From a checkpoint of a small CTC audio transcriber.
Model: 10.6M parameters, arch transformer, norm layernorm, activation squared_relu, moe top_k, layers 12, width 192.
Training: soap at rate 0.0018, 6800 steps, batches of 96.
Rows from block 6 of a small CTC audio transcriber, named by matrix and row number. Rows with one number within an expert belong to one neuron, the router's apart. Each number is 500 + 25 x the weight over its row's rms, rounded and kept within 0 to 999. All counts start at 0. Numbers have three digits each. After the name is the row's rms in percent of the matrix's.
After each expert's rows are labels from the 100 clips, of 14976, where the router gives the expert most weight on average: "strongest on" is what is common among them. Only what is clearly more common there than usual is listed. The data: read English sentences (LibriTTS-R).
# router: router (model.blocks.6.mlp.router.weight, 16x192, trained with AdamW), inputs 0-95
# up: expert up (model.blocks.6.mlp.up, 16x96x192), inputs 0-95
# down: expert down (model.blocks.6.mlp.down, 16x192x96, transposed), outputs 0-95

# expert 9
router.9 108:514525482486509502468469499520516485522472497516533540477490496506521437552532520489494523517454494501472479511477486522515510488485488460520502458478524520473501442455461505528545467502519515507552516477527488511479534524490546471497479489455500506474494501478490514523530512493489515518
up.0 104:509470495522498503476522448487474501503546490519498497507471506506506536547423507493491557485504513478504527480473468539512543504426553507494514481522526500479466503443505530525518479515443512514503490496509462565552493512517477497479486532508498512495500464492482534521468552522512476535
down.0 100:505523462487501464482498520485499501523506549544486478489527500491469521475543482472527513433488487460491523484522482487436526498545532467482532465476509474488495524464517503510452546502525507515500511477530472498442492517519520456520453492479494527494521498515528525469511506530500508474
up.1 102:495491499498539490511537527487507516505511537535502490533493487507468516430487461537547490497456500485489474468499521509491529519490556477512512499544445470452475501511490495468495437533509472540521526457539519485548553472502487540508497507494475496521491483480498511524548482472499530453
down.1 100:523454500505481521506525532512529515491502463478486543489499509489455482503497480480512498547476475488534494517458534453500538546490534487466513431527514455509472473493475529522516495461508500547471482509510502476510501481514545496474494488474520500516485522476516487554493532474463481464
up.2 098:508519534475544517530462551489516549487522445462527517486521500467465478491511451516491532483474521500536515509484457485505478496519487496506484501453491490512529506520510495482455495508481504489492502493466562535501458572524491476505486530474475530548507519538508478502514513499439526473
down.2 099:521497495480505489508530509542479485519504460504512471428503509472493438499533479497475484504537508502495490555477516541487518484479518506476481559515547491517486495487501489492491493477456535504504538496431504504491503553530510503531522518459499550469493518528500490478525485498480477519
up.3 103:531496480490508524498475509495457455490457534526476444498470549504522481508555487474537482543515494508488515532525502494538504503468483527506493487510484489523499498497536510451464473465503514523515480512484482559537508469524545512499500460469473471539457524467519473513509523499477523498
down.3 102:480480496465458495537516458533423479530481518500509501518499491472523518521459514468483514536505469508494471504475521506488501508503491516475510499552459492483517546490517486522452511446496519496499517502510472490525488506495461549475505499510486560523489503473503508472514478519489505503
up.4 098:478522523491530517524524482515571509493506531477486492505514518477488467542565482568491478502456481474493480476479494480465512507526533507538516494537468509472500464518464467461483516520480456494517508468520528440481463541525457476505503477472508487514524539496549519504511504466494483516
down.4 100:494510544538520505480514457487500534537519517519484448507530565463491517516473477483484525492535513534519447495477460543521503526486524516528512493496463544489536486436457498475490474465484470473492487518476512500512499526511470455511517494532489469505510512454514428521532502507531481499
up.5 105:513529500534494525492489559505479510502480527445503521526514530520475478494495483474478492525490485470543492484466509500470449496477506508526496480501496462489492493506490523522491459516508492506503522498539528519492536470522464498502468515444481509485513507523547545494555468506478557487
down.5 098:494455502497536467500455442488471484504477503513515514480512501512510554527533500518413517481527466498537507523547501465530481478528480517503506502461488529500515522509498475492509519503541471454526513507465513517522462510488479500486505483505469465493518498521522505521512511490465497498
up.6 091:500479521504457477497490482499471490511496521516493493475497479537542492508486453527532515500512529504457439503486530529514479536499533507487500508520472517501538488471495498476487530497466514521501536505509531464486480498529532514509540525467477509545489527517441504519487468508474479527
down.6 095:533498498450499536549536470506548516529488484492491495521474520494516530513466482550532501555507491495497469517521530537481510509491506484576490485498490492476546495507521487511514479463498542550502556530518474469501451496494498505509469465490495448491503499475528507532523541526508490493
up.7 121:479492493535526589482489504543512544469473485494468485526480487479513490531461521511453482468503467492501500475528483534495476516520500491469510470477539520525521446520499515567462492479488460529480568481494495482503488504495513492514517509498508492487515491473503517467501565498487487491
down.7 105:479528482528482567495509522522540506505524485450462465534454517474462489528461526519465505510504436532515485483474465471485521500480530462513512482527458570518495519507519513478484498469492502540523517494478490504508488480511512495482532510492505479487496519465489514535488519531467508507
up.8 107:517493519527508528447513494497535537519518534507513511531470524444491505524541503501490487483541476531445526513516453504484459503548486480530508504526487492520502468471490518517492450489526485479505503477521484502505513504487451504504482480541522463522495472486516562485558519468510522539
down.8 104:495511522489481499476480499469508490469535489513472504528478489498457508555549471508489483517480490524493459532475487494518458487512524506513524484441475485473465478493539494518513500467478516452506508529469478503495530507505506499490495474519500447480497512492510459513491547495510482482
up.9 100:539474493507500517467481484518505504503468456492491504451493530487488445523550496486535481500499506507459487521499487503492523486533477490529513503503476487523491480491486504501502468477507556487553518522527505492460540479492538454468476494509535483519484501504500495496474500494516530529
down.9 096:511511537523478496492474479490526477529501479516473513517520550511466544491480526509504429518471474517505501533555516497563504489522487535503448494508518521519516485506536491525559510533541456514498506512467507517486528419487539476483529477500485485512480495511507462521511473470488527486
strongest on: voice: male

# expert 2
router.2 095:495472488472486519520525486543505461504552494526502503515503506501479509543517531512559481479518474528531518520471454546503547508525533457472531493547499530521494485549504524516532493515486446535457520511501513527502474482467516516522468514516486481462478505490481488488506517521482489463
up.0 084:506483444474528446502529476497477507496507529482502482482527484502549493476507509492474534544537486475475500512467551483492514458511488506549520467482552523498466474486502497473469491562477465526543493494505451492537524525484487473504488491476466557498532506469473512501477496524512512491
down.0 091:480518499480532543502520495504534467524504473470480501519478495475499484498502474503450511525487478565543507502522503515457491474551505507488560514512448501518522515517447524537492473492528541549498485462504494479492503525435489477549545527520517479466478485492497492533516505493497547470
up.1 095:536524504533477485519490495482469508552488476533525517562494510508503498479475520509531496469483550497528531509490517512554500522494555440559499498439498490482513495484496476532478520468479512519547525528523509517485516482472516474504496473462508498514481512546525516516499463521464559525
down.1 101:488499537512470472536505484475514494488504524483523529506500486479510525500472534469503466476516505536512445517472492505516504497474543495501505486524518492526477528474505521485519495489499530509537508474491523525569530497519452526498480499523512480540470524454487490534516508496511503482
up.2 098:502528452457489506491517546506474498513474484511474518523503487487477488497519512506487513486516487470517546456464524486485491505545556486513480537476488507488507478506469496479494470471530488521567476540519529456491445501514503532470542492502557487519499500472471466510513501500507531502
down.2 091:446534492494512533492497490525520492529524488508488480467486517481457510559487516449507475483469465497511514485486509488532486492521459486490504521493512506520517471498547511479500492504488463508539470478491510525498466518496480470500474491487498511518488493455471521486530468499491465489
up.3 107:534528503490458525424576487496542481510545484501476526519490532500493488549477500535466492460513495482558491492502500530493487496499492476544518498492487469515487511488467488471526479523539495426505537484493493498532477508440478521513514519537548496477495468477483508500489478497518517539
down.3 103:474495504500434481486505498450476470490515511531529535472483527527502512490534476490468500479539509573500520523505497548526480496457494512527453519537507483495504487484447473519497475452498505454425459496514496544509497531530495504487537464500477449478496490552519464494517507502506506509
up.4 101:467486539511524543475483527486494486493515479521555510515483474489480481478522464457473487511509487487582535488455507562486543475504544454454530514474532481496485486493510462479473541491513492499536469512508490485517515498484465470493505507500473490550509505518490476511493526494529512486
down.4 105:505561503473488523521528488547537481539466498488502527508490486461497486505452512505517479508507476489492531481509499504490508525502559485497534498511464497495516476491501500476478465484477547505531524521472509539476482454481524510467482477501552484525468503485518526504478520516418492501
up.5 100:468500479504505491510499504481497451466523510544526503524494507505513481479470534471460508477498484470473505556507495459544501488487491489514462497508518465511478463525493461516509498510460516517518495488481499510541507483509525534521516481497522492493506487510533493456518536507444486532
down.5 103:512514515508503527484471490478486488517524506499453485468557551512478469492514491520506504494506513488567513490538472523533539523490499481471457510522508500485486495506503511484467530500568500474538502491446498503518506506470521540466541510513497569529527475485479475539498510472489482454
up.6 112:520453485471493487466513510544463496551556473469490453555478526533477505456531503477497489491493479507526526485531457500521520501489570492509494504493486518500540481472507530507484486535509461497497485493526506519500514504473499509516477461470518496473502522507508479460522502550517519523
down.6 106:536447534501570523478540524462485493485482489452480478473500506478489498475502462458485517500508543493540491486495483512499535456537493536475478499517505545498519521509484506476506508514506511461475441534480498520545548490517476549491504472535507521489515520508503505486520484518511529508
up.7 111:485463476495517506466527474475466499463528533531531502493469525495535500485488505490489478499520483479522510501517438523476471485456490517525485503514554470500458472500509475432534480463509439507493497492504488497465493536466528531511492497530485453484511465467496509509475519495495514486
down.7 108:510508532475477463481489489501481493501513484574503537489480539494453499528522482548526497478485486485476487506525509511523486491522511485502456508484524524505501474518510469476504508506522490527526504496492513481527537487537528446539470522513494483509493470577507519492481465464485536521
up.8 093:441540481510483530488481487479502532515483554510540481541483500468499492493504490514457477475540454480543504518508511498486486521466524491498513481539474510562517472508467472520531486507480476478532485459515522491464518545520510494543510546459499450484510485513506450499490531505488533483
down.8 093:451499483551462483515559498499520517535496496538533488519493495490515497509492530518484497519476449524537456532498477480446502473495489523515547515511517472549479499512514526513488525487500520504529522533483470489510507507530526443504524517514479502509467507479519506468469523494489484484
up.9 095:503505485512509514478498477489469461457496503492512498508472490513544553460522494496487506530558479481528490462500519517496516536523479496457531537532472499495513491460513461455529482474482526515526517520515501492548552535507534456498501507502480490479505477532534481515466521551508565484
down.9 105:507455522486534522510540524521501510499511492501527468503509476465487489492492471475496483506492488490524518463497546567476452430519504502460500467484508502541510494509519505521456518475468531514523520493472509495493470468510525476478496528523469537499457513478500525518473508523468460461
strongest on: the word "his"

# expert 10
router.10 103:512512526515518500520486481529528504471486530481490501507474549469478461540503500477528455554490497543502514488485484463475470522519528468540534499564455486487492504521484530496563502495502488516478503487491499519447512515531529503513474493507493505513498555471478497502513526474515441508
up.0 104:524503481500470522502456521536512538499481481494485518522455545515571483476483476474481526535490517461481485463511464499515496480513484552527469527505476498443501488482507490491513525500457493497506503453491513482460464550502465504471481517487529512539525470476518525480477520531500451493
down.0 098:520496503466497519496520475505445503535489520513479482518511532500481523489521504520509465513502510525516467509506469517506500466478501513541514510508509524483496516478489519516477502506506524499523480498463426459480471466470489480480519522506515501500464500430478494501532462541562482529
up.1 105:493462500483574497477527508522488502476480548518476497478542513486507484467440486491548525512514503499512525512489458437462472515470443529510460513486473464496494493515487469535506506537504526484524520457489477491524499521544475437545445470509523509492526492462489496549517474493511543560
down.1 106:507544496490485457462496550493483530536532546476520486544489504519511484482499487522511557473495483501490482483475512480503483513505522508519533501472507494458480465526479511524528524522577478460511509507485513508537492509492480468481469463464453526486490499492510517536533494424496479522
up.2 104:477501483513486512461529483496498479502529460529516535489513510505507509529492477498497513452518514520483508500511450519532471488473502486527489517549506467528484536477480513496504532526508552506508486449536491489520519493460490464500464494516539497540504472477528490526508505475490483531
down.2 104:517522529477486497524477513506520490436502492538513552471503478482496463526543490476532512535488534532480528535498499475485548516519473453520472507465497551510492509472481540534519477524499525501524483474488479517489500452522511536521500503466448509481456496492518447525525451473501504503
up.3 098:494510479528516521475491536474513504484499519557477484461508483504500509565478493501518484500506520503472459501550493513478475521481512512487439483496485449505470540490495469504436469526534506464481509493511507501529507448529535471492502496476470529530533474534489564536536464487481510461
down.3 092:516489472508509518501523508516522503511478493455485525533484495530515490518497501534531485504516503522577505483513534473481504515453491526480543489488490500505552508527486501552450540468473495508498567472506531524507469510467459495501503444531513517449457528538523492473522509520468515468
up.4 099:472512484463520494439455473514476478460485507498495507524509428468515520490494528464518479480505523539513474494546500473508478498506472551506472515494481483532490503473553503525529548527515484468499480494491485500513512490516516487456472508554518523524509496490549534483503505514545503507
down.4 090:521469453496512486472518480495548508487458520467518538503504501480513530509490502473454487511539506502518501541501544522520472506482514544471505482477514525530504526519495488463466511520482506448488501487501471467500480502539506442508503513527473462503494548456532480524474506540497534493
up.5 104:532537502480492499518514544490504472521482479474520473539435499488510491479475486509477504503503538477469499515505480446486504514498489498445490482491493518483493545464472493500539508511505559471509472484494531496551549478518449476488516498517530465535494478512527490484517486515495501487
down.5 103:493530503514498487473474490485486486500535480528548469517501486497515485507527528502509458463549520516534463495470556520524498504501521463512485492518485429522478502528496458516459517527495502521525527478481463487499501517457515537514539489494504502513479499509472473490519521495498479475
up.6 095:487475491527486544463488510468485495468540508574499517476540469496481500539529482530520444475498508472530550491505481499475504504520495490523497499506488455501492480488480499491510473515481501511483490502522507522503498488545537475484451537502479476543510494446530543507507493483481528552
down.6 099:506485499464483505508514461470545509527518480492544514513517503468516445480486492475536527475506501549536487517558512519541482508500499489563514512524474553481542516511452529500540507494457475549477501492452478490482511522506477496500497480523470518546498501486505483503478521493475487495
up.7 107:529468478563490493513525518499474510517435483480548492478485505507492546491472473511454569523466465518498474507501480479550499490466495502500519502525528490524514475499505476482456531520478498525495492524510467477504525518536500500515488515506518522522474521491529521499525518539513511521
down.7 105:518480508499485462484504469496503496569499496544495533531536465499515579469495506495500506514485460490489542526513520520496564456539499502481530466463476448495503501478512507480538465475530511490500438518486525477499524463498580509496493541515491512517493485494494513492465472502530504502
up.8 091:502517488507474524482486518473478507513474487523538509476490512517517449512501510502494531473493476483511488532526473494457564450492495477485450495505514467493484461487537515514466500486514485534512513462509525471498499458475545504508523538465539497475507519503534497506434524491534479492
down.8 094:477525516501507508494514500525497534498493466472536503539527497542499486484533526536469488448527477449493539543512491485479490471496506504535487519521496539503462484486501506470518481539465464520518489502520535502484473526518490491493478501482463484455528502567508474468499534501519510540
up.9 099:517452489518488501509532495488476493458508559546525497522513443505518502470530485525471453540546497499513505510529527557490457494508457497468521517515481487489487514467519528457488510529470454496517494445553509501508503505529474501482513469529508535546547471507519512505489462480494496520
down.9 099:550475499470492454472491487469476452457538540493499517488512495507521494526517510489547501499494545473515531512533450457523499513508476559512470477504512514503510489499508527519523495491524525463503471467478483494487533506541482521514507480473530465530493509488507514515515498483538545513
strongest on: the word "and"

# expert 13
router.13 114:484501447488468533525506515509527531476463522500504512483501459503519481498526556506480521498496485507501529557475503472498485484506472515489504503500516509551527494547495506491487503454524543474484493525483519465493482497509499445514480476538504501500469497503473492497468463485448512515
up.0 101:533464493537495494511531500556482516464447498502460502511449534512509512508490473488495483509486507501485472514472494496542485499489536486538555487492497488477569465485450486506486478464534509510532459523471509496523532516488528487483546514512520497495502477468514504493533508488482508489
down.0 101:466472531495429443450516488520493511537509517510522500504495516499489496516462522453516458476539504508534451511501523534523468486460501484479547496500479494502460487496490473530447482496510490521511502454504504455499509504489477507523516494478513502494497482472504543543502548501492539527
up.1 104:528451488459497445525480492484493497475514480497527514545494508510494513533506521488525517515495520485534510512547471500487508540444555501503498497502522527498474452479534514488518505488524477526511487523483481506495474475518532511531486498519453493457513489488560497478438511501506485503
down.1 105:507472487560511459527530455489502522482508501495496477537497509478500490543472535476498488505477445494481494508512504474495508502498526501526532479508561455562491498490549520501446487476501485494487503495487489503538470464474512517459496471467487527484494499499517499555503518529490531514
up.2 091:467509466484499541510524506491481509527537506515435468456499470486493507484522486509485477514470484503508595541507487482514484536498479501523481491480514524516467532515503492478527418467508550461485480507495497500495504482536478472490509513501526511522504519501482493515512487487525495484
down.2 097:484506556541485531493497406518518520484486505457482549507471478518487478493491533502485496475474464510470459468495491523508497525464496504473506515539500430490486519466505527505528456520522480483490501478484520478474504505484543542532539505516502513525536520493485511492539556489509465517
up.3 091:473488526519527479496519518505531475446498517526519503528535530514496458489495522542468511497517495482509534479473464492495475525502458502526549496500482446446533512514518490472476546520492494493472503513476485497496493518531504522522516522508478520507502487457524515463458486490506505510
down.3 098:500497487500529518509482456476489499501527515547458462537535493476507503513489486541433487523524473491479501495505505461500495491494530494477491477493520520501517495495524479516552502478514506501531493480509517531456472511490498483437497520481483508448487500505546503512503500498537514459
up.4 104:519518493523521491464515514476477467491517515495466516533477505508533485493509502500515457502533545493536512476523507495502507461460552521472525540490447482472512484494553470526499526498525516508475447506502466487518484528515532495497534506514460510509500504493469514486549477479483511510
down.4 097:484479496478491518489490485468509495476505513482489508555474455485499477577515497547495465507511468508468502511484538478583502467449499509479506526546484487554502528522515507522479462484497516498478452492534515512532475524482516498454478458464485474511469514505525461507513518511455486526
up.5 107:459525511488500475487524525486476510484469474466524536512534477493551517491477510500523531500503517499566441507516434497511524473493521464490472471513475486498482501484483517468512484508481532504517536492505505467506543521498534558479467468441516538506493502478488467537509495510471505484
down.5 104:478518477501500494485528521523491489516482512521487523493556492479561481479516511456493496491467479507467523515498502529516489486517465509533525525477498517488469463477496510465502535572503478526552469492520459527478487487520528505496506467470507534495496523523517497548492470516488491494
up.6 106:498554480552495519466487461506498500535523494491491486525514530489458498514481532524499459463515480493512486504471457478516484475459506475524523485490486487521451471539460512538510499524508477512508494492549475479509473477481467443503457507565470489521563507491513528501531511465531498496
down.6 103:491506482502492523488495507455473461529474498518509484506481516515535468489536463451473493494520485562483499550506484536494479503441484465514494510497523484464492484522485516503508462507547496486488501447510476503511499481488493476516535534508507518512484534489513508506476498485521443508
up.7 099:513473521494500519501496484501524489483473527514523455531515530513533450501488490500523455473480494491515509518492480480532429503491489510500498521538544476547499510529513528466524455498524472523515499481461493489560505502491480543527536474510483446534485502538507460503512516530491497483
down.7 105:510518502485486490507486526514522496516490515507533523558486462516511479491540458492495522508513456446500529481465555530454433565485504518494518494499486497495540474549512479480515506486500475492487468515488517502460468497503499511541497451470473492500481489494543492488497549498467458516
up.8 100:516470500492509530499485519475519527473479509502494483520439514560521489492489489496490511501454507482447534507507531509507496504474475503466522474548498497486550509522540513517477497496498491485496510500527520551451529477515481498473513485469489490513519485510500536478471482547486497477
down.8 100:458490446477476528497502504514490508491488450539489486516465478520489492502516514485506494553467507494459501520477502484543481462495467494514517482498506495490524492503500509538568495519528504505471536485512519520547529489480479521467527511464510461489488492472457462562464494455521530510
up.9 098:512536485515532471522543496523498468500483475506530512481521496465550455501478499548480524477525476488512484526443451435453526519474474487490520547504501502509464497540481522483457536499469514427516489507452456462511534565524458486523503493516540524456510502505506471478456506492509514511
down.9 099:510483528484526470540529490525499440506477499513488513482512547494498546465461509489500507515497507518503499474521533539497489448514500490499499471482531528490504513472541465540513476507531453499534512480525533497462483540513506504481516498476517457473514471490483511514476464471533524509
strongest on: the word "he"; the word "you"

# expert 0
router.0 100:462518496513480474501524505509517445574512498458479537501491483493514513509522503515495491476520505480542498506468534523473515473505521468481493492513422495506486486509474453516508510497484481525468484492472491528499502500475515474479487470509460487457460504463489482497539512478509477488
up.0 098:522497507462518515455504507462490522489504537540534465485530503492495518476491518468478507487496496502523525474483510462521488505477493466535495502503495482541473471548514440508493484452508500500513455545511506513529515503519485510464468474503515479530508483491499452470505491449520514507
down.0 103:467507513518481475525512504509543504516483476550516488511501452514526488501531510485509477462477521459473489509524535443490518518474503461531514487475504505505473518531503464466516522502491484466516492484539490516473495501490535537524556539525499492541530526503517489540493503499530514517
up.1 103:489522498528512521480520506489494566516502447470505493539526478494501450482491479535486511497483462492490505475527485471489497474484446499466496511500507505516516469505493517463527490500495487534465510477481511466492473529460551472489474532461558488531469520491517503483453496520473507514
down.1 107:531525500491480496517543493509504521536520520509456497529509516470514518524447539516470469521503472522511452482440506459508530478474536507464493533516506481541509526517504536507481481502501527540456510443492485530499482525453509492457514538532492483506484540510514509508531568515474473463
up.2 095:521529440528488537459473498494478493474512512481497529501462529530550490504508460506471440502484462464488482519513464464484459510466499493482510489510526476561495461536523485564528480508501496502485507490458468512506455550513528501505523490525535478516488533482508517479490552516461463514
down.2 091:487496482516516492489518484520535482479474492503496469482507543491464511516513520498538516516500441515496468474529521497474496505511510491504516509560438517505536516505506512537455436494501488520502536525485522502494495470503454537494475488482482491506443470468476496499517536519481498503
up.3 096:488459520533490542498497478492497541542476475522545473489500511534502512466506523469514509480479508533510494495502499470458491472501511482531478521517514520457475513498483519488468507467461530483488497486514480489468546482500519487491515454514532489498464479499484521540524516458467514549
down.3 102:524521505482540542493531475520513472465478487502511519498506517492530527473523488518495495439523510495532511529489482533495529469520512524492491501509463527446506481481462502464515485493511504485462491499507490475526531519494491540492500487486545485544500497551538494496531542472525507531
up.4 103:488477462490484467526492490525483501483512512487492539476479494470482487505484501472452489525482484517502516550483476519522511521542478529465481451491502493535482478527461521522525471516476487514526520456478482521469540512509521485492513501531501526472507485501456481462489525519482457503
down.4 105:502469486505468529501496561482521472537474520484501490449481497543488491505502501521514502526501511458456604483484455483498476510487469489470479496499476534522519537505552489485465546540486487465517521503530500506499514517518497460534512529480516518482502473466516498491501494535500533506
up.5 093:511514461530513497508512507514515502504514491480479504514462500532513487503509517487495498513505476505461521481519497489505524515484511481484438455456494483471525506481497511544473492536471526481511497518456481494517475494522491494532537547473504468515508477481523584479484521484525488489
down.5 099:541505507508508512515514514536496493462542527499486478536507477484487520501491415489520464519508480494491502482511508491528533463533519501480500509487489462505537520480542523479543458489511490546502535525496513505498463476517485502473495475499465479508497506515486496482533465475472489457
up.6 103:489550495458543493463540502486476491502476553505544527525493509530485534512541491511487491482462491523487460523485494511455502494468487514517511538464479505528544491499490512498477507525537508474519499433525498526510521454482485573520508511478508504492489511499473494498523487448546519512
down.6 102:484518523504464513500507556509482569472515514456473518498478473473499499480534457542520519523496478519494483474478520518508473512461509488523486545510500515510515560513485503519454524459499517510537499507474523495480499496510503543478507495516502502525494511478429509488505517506485523469
up.7 102:473539494483511493496523515507566487466480495472526518479479463455504467517497513508501516491490505502480505490545482469445505480512458498518514550487475467503492512469460469522470528534553521460528548462495539444522538468524512469513505521472510491507484456502485468453525527488523512479
down.7 099:522513489479502531477509513490480518460513506487533537505460505489487512469504540534494520484528461504475516505506553479508476527479500521475524528528521571503447467523537477470490481491547495533472504494492506520566503505513458483545512496512524457480520490557529497505484500497485514481
up.8 097:496527478453493502499509482492478489473505528525497491522570493511491497522495475489524524479510538478508480465507462476499469466496513524477467514528521530488543493470520528526519504488524498476481491468535474504545506506483548495497513515531538523530506514494474517524550472502505496524
down.8 101:481506480468544506557523545511494517458544524491490496553483474539543497465461524502544507498483491508535506512482505450485509512472524496465508488503460490489464530504517488488499510463487554516475491543478511475503532495548489442505523499556461464474443496496513486509543537475489530510
up.9 087:520510492530479527517504472503481521449491459506514498453514531474467504508487512509485482527523464492517499500525536473476501533498504526493494495514522536523500479550495514426439487466458512521517497525496474516495445523490520495508487483532494462511464487453500471498463533506498482534
down.9 090:464466500505511518544515566485521495484528520516475444495497548488472503491492480521508517518472528483505503515476488529528514468532498552468489546501494467464517499484521472521488483491520443501503462502518522529495496462496561447473517511538497519510519463507507486487513497473537496461
strongest on: the word "you"

# expert 4
router.4 093:529487490497449449495495515507521462513519514525512521486536503517495485511498502440546482490516497501472483497542468485413503512517495448509507566486496486481481495499507524495489533525478484484531522469462504473475527451511515499518491498474472544510491524469469499477484508487519459505
up.0 104:538491486479574545459534514556498480493532466515454437519513547526487536509466463444512500538466514495460525486494514458515502526492483503502484511508524528455520474463515475522500493524508470509454522492500491491503502467487495483470492496494527517482541506493516527475525508529546465465
down.0 106:494513510446481476484524508495500511483500494506538528495498510534520448477456558530520513432532469452502458510503506493485518534496508509505494510472481450481446486517501504530543498532457496508526495519491489481476503499539462537534511517520495500494510483484515500452546490507481506489
up.1 105:513497522487506507533491481502520485525515532541517523489469494485480519488518501535509519505495479449495551475475513531508519472487507518499496505499470522519496509487466460467526496486495524549498497483528536498460494500504497548534538491482501454478475536482481516479505480475503535513
down.1 099:488503458484452470447509495549508492516513505493512504523504506530552491481478467504484497569470508488504478419513511518488506519482520529486492463443482501471508501507477527489524494504461491496482482521511503509529499535484516518485488512478462502470506473503506507493488493560526498497
up.2 100:499508481480510510454548462509535524480500521503505522492520523534497477501486526498518510480478505500505483485499502475494471513513473507570481524493494495499547504497470451531494536497542505485484529463516488492520538465525509492482538473515515485432513524495481490458518517509553524536
down.2 102:485499541503509449446497469468467473469468515496569514480555486524520533466492509534482539494491508485522514501496520532460503517512456500525513526495473459492523488498479497452502527504521474473514496491474461494509539539517475500535451516503543543518487492465512534494500516512501539547
up.3 116:490507498529501507534507545537479500514504496493487513497438475510484481543514513474491478505509496492530513487494489512474516481486503499481505461479484513516537531526466513552470538485499504506472499461451464524499492486496536485496506504505513504456494482492469478477517521531485467460
down.3 102:453504498533487520514461518546523533537489477458453484548474506464491473565473531489477457522484503484495490477509487471528472505479459531495530485515529516517540494566505530521479494518521440474492476510495503479510499525486537440490550503508514475503552515514519499483490536533467487482
up.4 101:533505479474542451519481562505508498535516476512489481506535529518521496464498467489506486474502548509500516495520467481490508538492538486485508460484512521508543513492536449504464490460513489443487510491461517489530520462507500499504512488493484519506523497521481485523511488525487524498
down.4 107:478512522502481477509497522506481468525495558514482508487524479482501518464499474486451484477509557514557515532473470554512483511499424471482477485482455493479491475498475502543491521524492497479548450540474506496509510523490464493510462485476521529484472512517495498531526508508496479506
up.5 096:553508466497491543540449497538528529499444474449538522508531464479486528501494502492473515494536528457532459499507514508506501489510495483438492503511486485493496520488528499503504448529495508501487478513498531534494464493483498478536496506538494497507521496497510507478507518499501491489
down.5 095:492451457543485494438527512475455522477511522479502526478522521500542513510498488504474529477476514460475474496524531535518524506512530523516441495460546458499486449468484481474484525495483488467538475520530458496473468493489496513493502497523489512487540504505514497481461468488500505513
up.6 113:490529471430473458502521487503474535537513528487512518498483471496515517489446502528499495481506496461494447491514498523506485527493514506496503496510533543565491477523483463497517494525489532477499461495493441507535484527471520464491513452495497497469537530505468488473487494519524502507
down.6 107:503530512540502435467494478501505549497474506516561497466483511511521519497497527502440531478470506482504500496492473550520493467524480437503517475511529492531521472464535515534505510505519463505468517506516545463497496472503490489504471525485481538514480503462503529522463481518499520547
up.7 104:502464484478542479462451473494532451491537517524508506528503505524522485482472484469521493552500541514525498533522519523465464521520559511507502521509482472471519466503540478485507516516461483514522532521520490491427537512528521504483538520500455504492446477503488498491495538532463491512
down.7 108:473543482517473543553503497540516463499428501486504467527486504510500485494494497481476496540488494502508487506504507462475473472499495507487503459553513507491529521550510535459512480446494518498495516426482509470512497506452551482504482493503485504493497492474509511496478540543482522484
up.8 082:505465508456499519548478499485474500510473504521503450554475530480485495530471539521468476542526528463511500512505512444501509504492517502531469515556489458533461559530492531537569466499506533504481464484482501493528506469511523555494502484521472514509537524491512463504518539482489485515
down.8 089:499520525508478481481510472508549495544515473473518488515490496476574515474517520468516472461528529529496470476505526484488504470528507517485482532514527492467470442477482501500531535522479495533489491509446517496508509524514447489486537499535487498501512493531530497524506500490547496529
up.9 105:513474521448508471531513518516511510521493481492483522474489513470475468496539526474475516449482491448541511484499478513506485525510553496509467512492455520563541463509505466527526471478471545535498561465516510492504481515494500502550533489461534511462495503553525494519477487490496502491
down.9 104:506478501509533484485505490455486503472519515482488506501512467468492530488485484497508475484532484534517504489519530482497484519512452516477524517460475488453464524498486443502538500543520479522491491533540507500509534491509480499497501518480448531477511531511478556485534499452508533496
strongest on: voice: female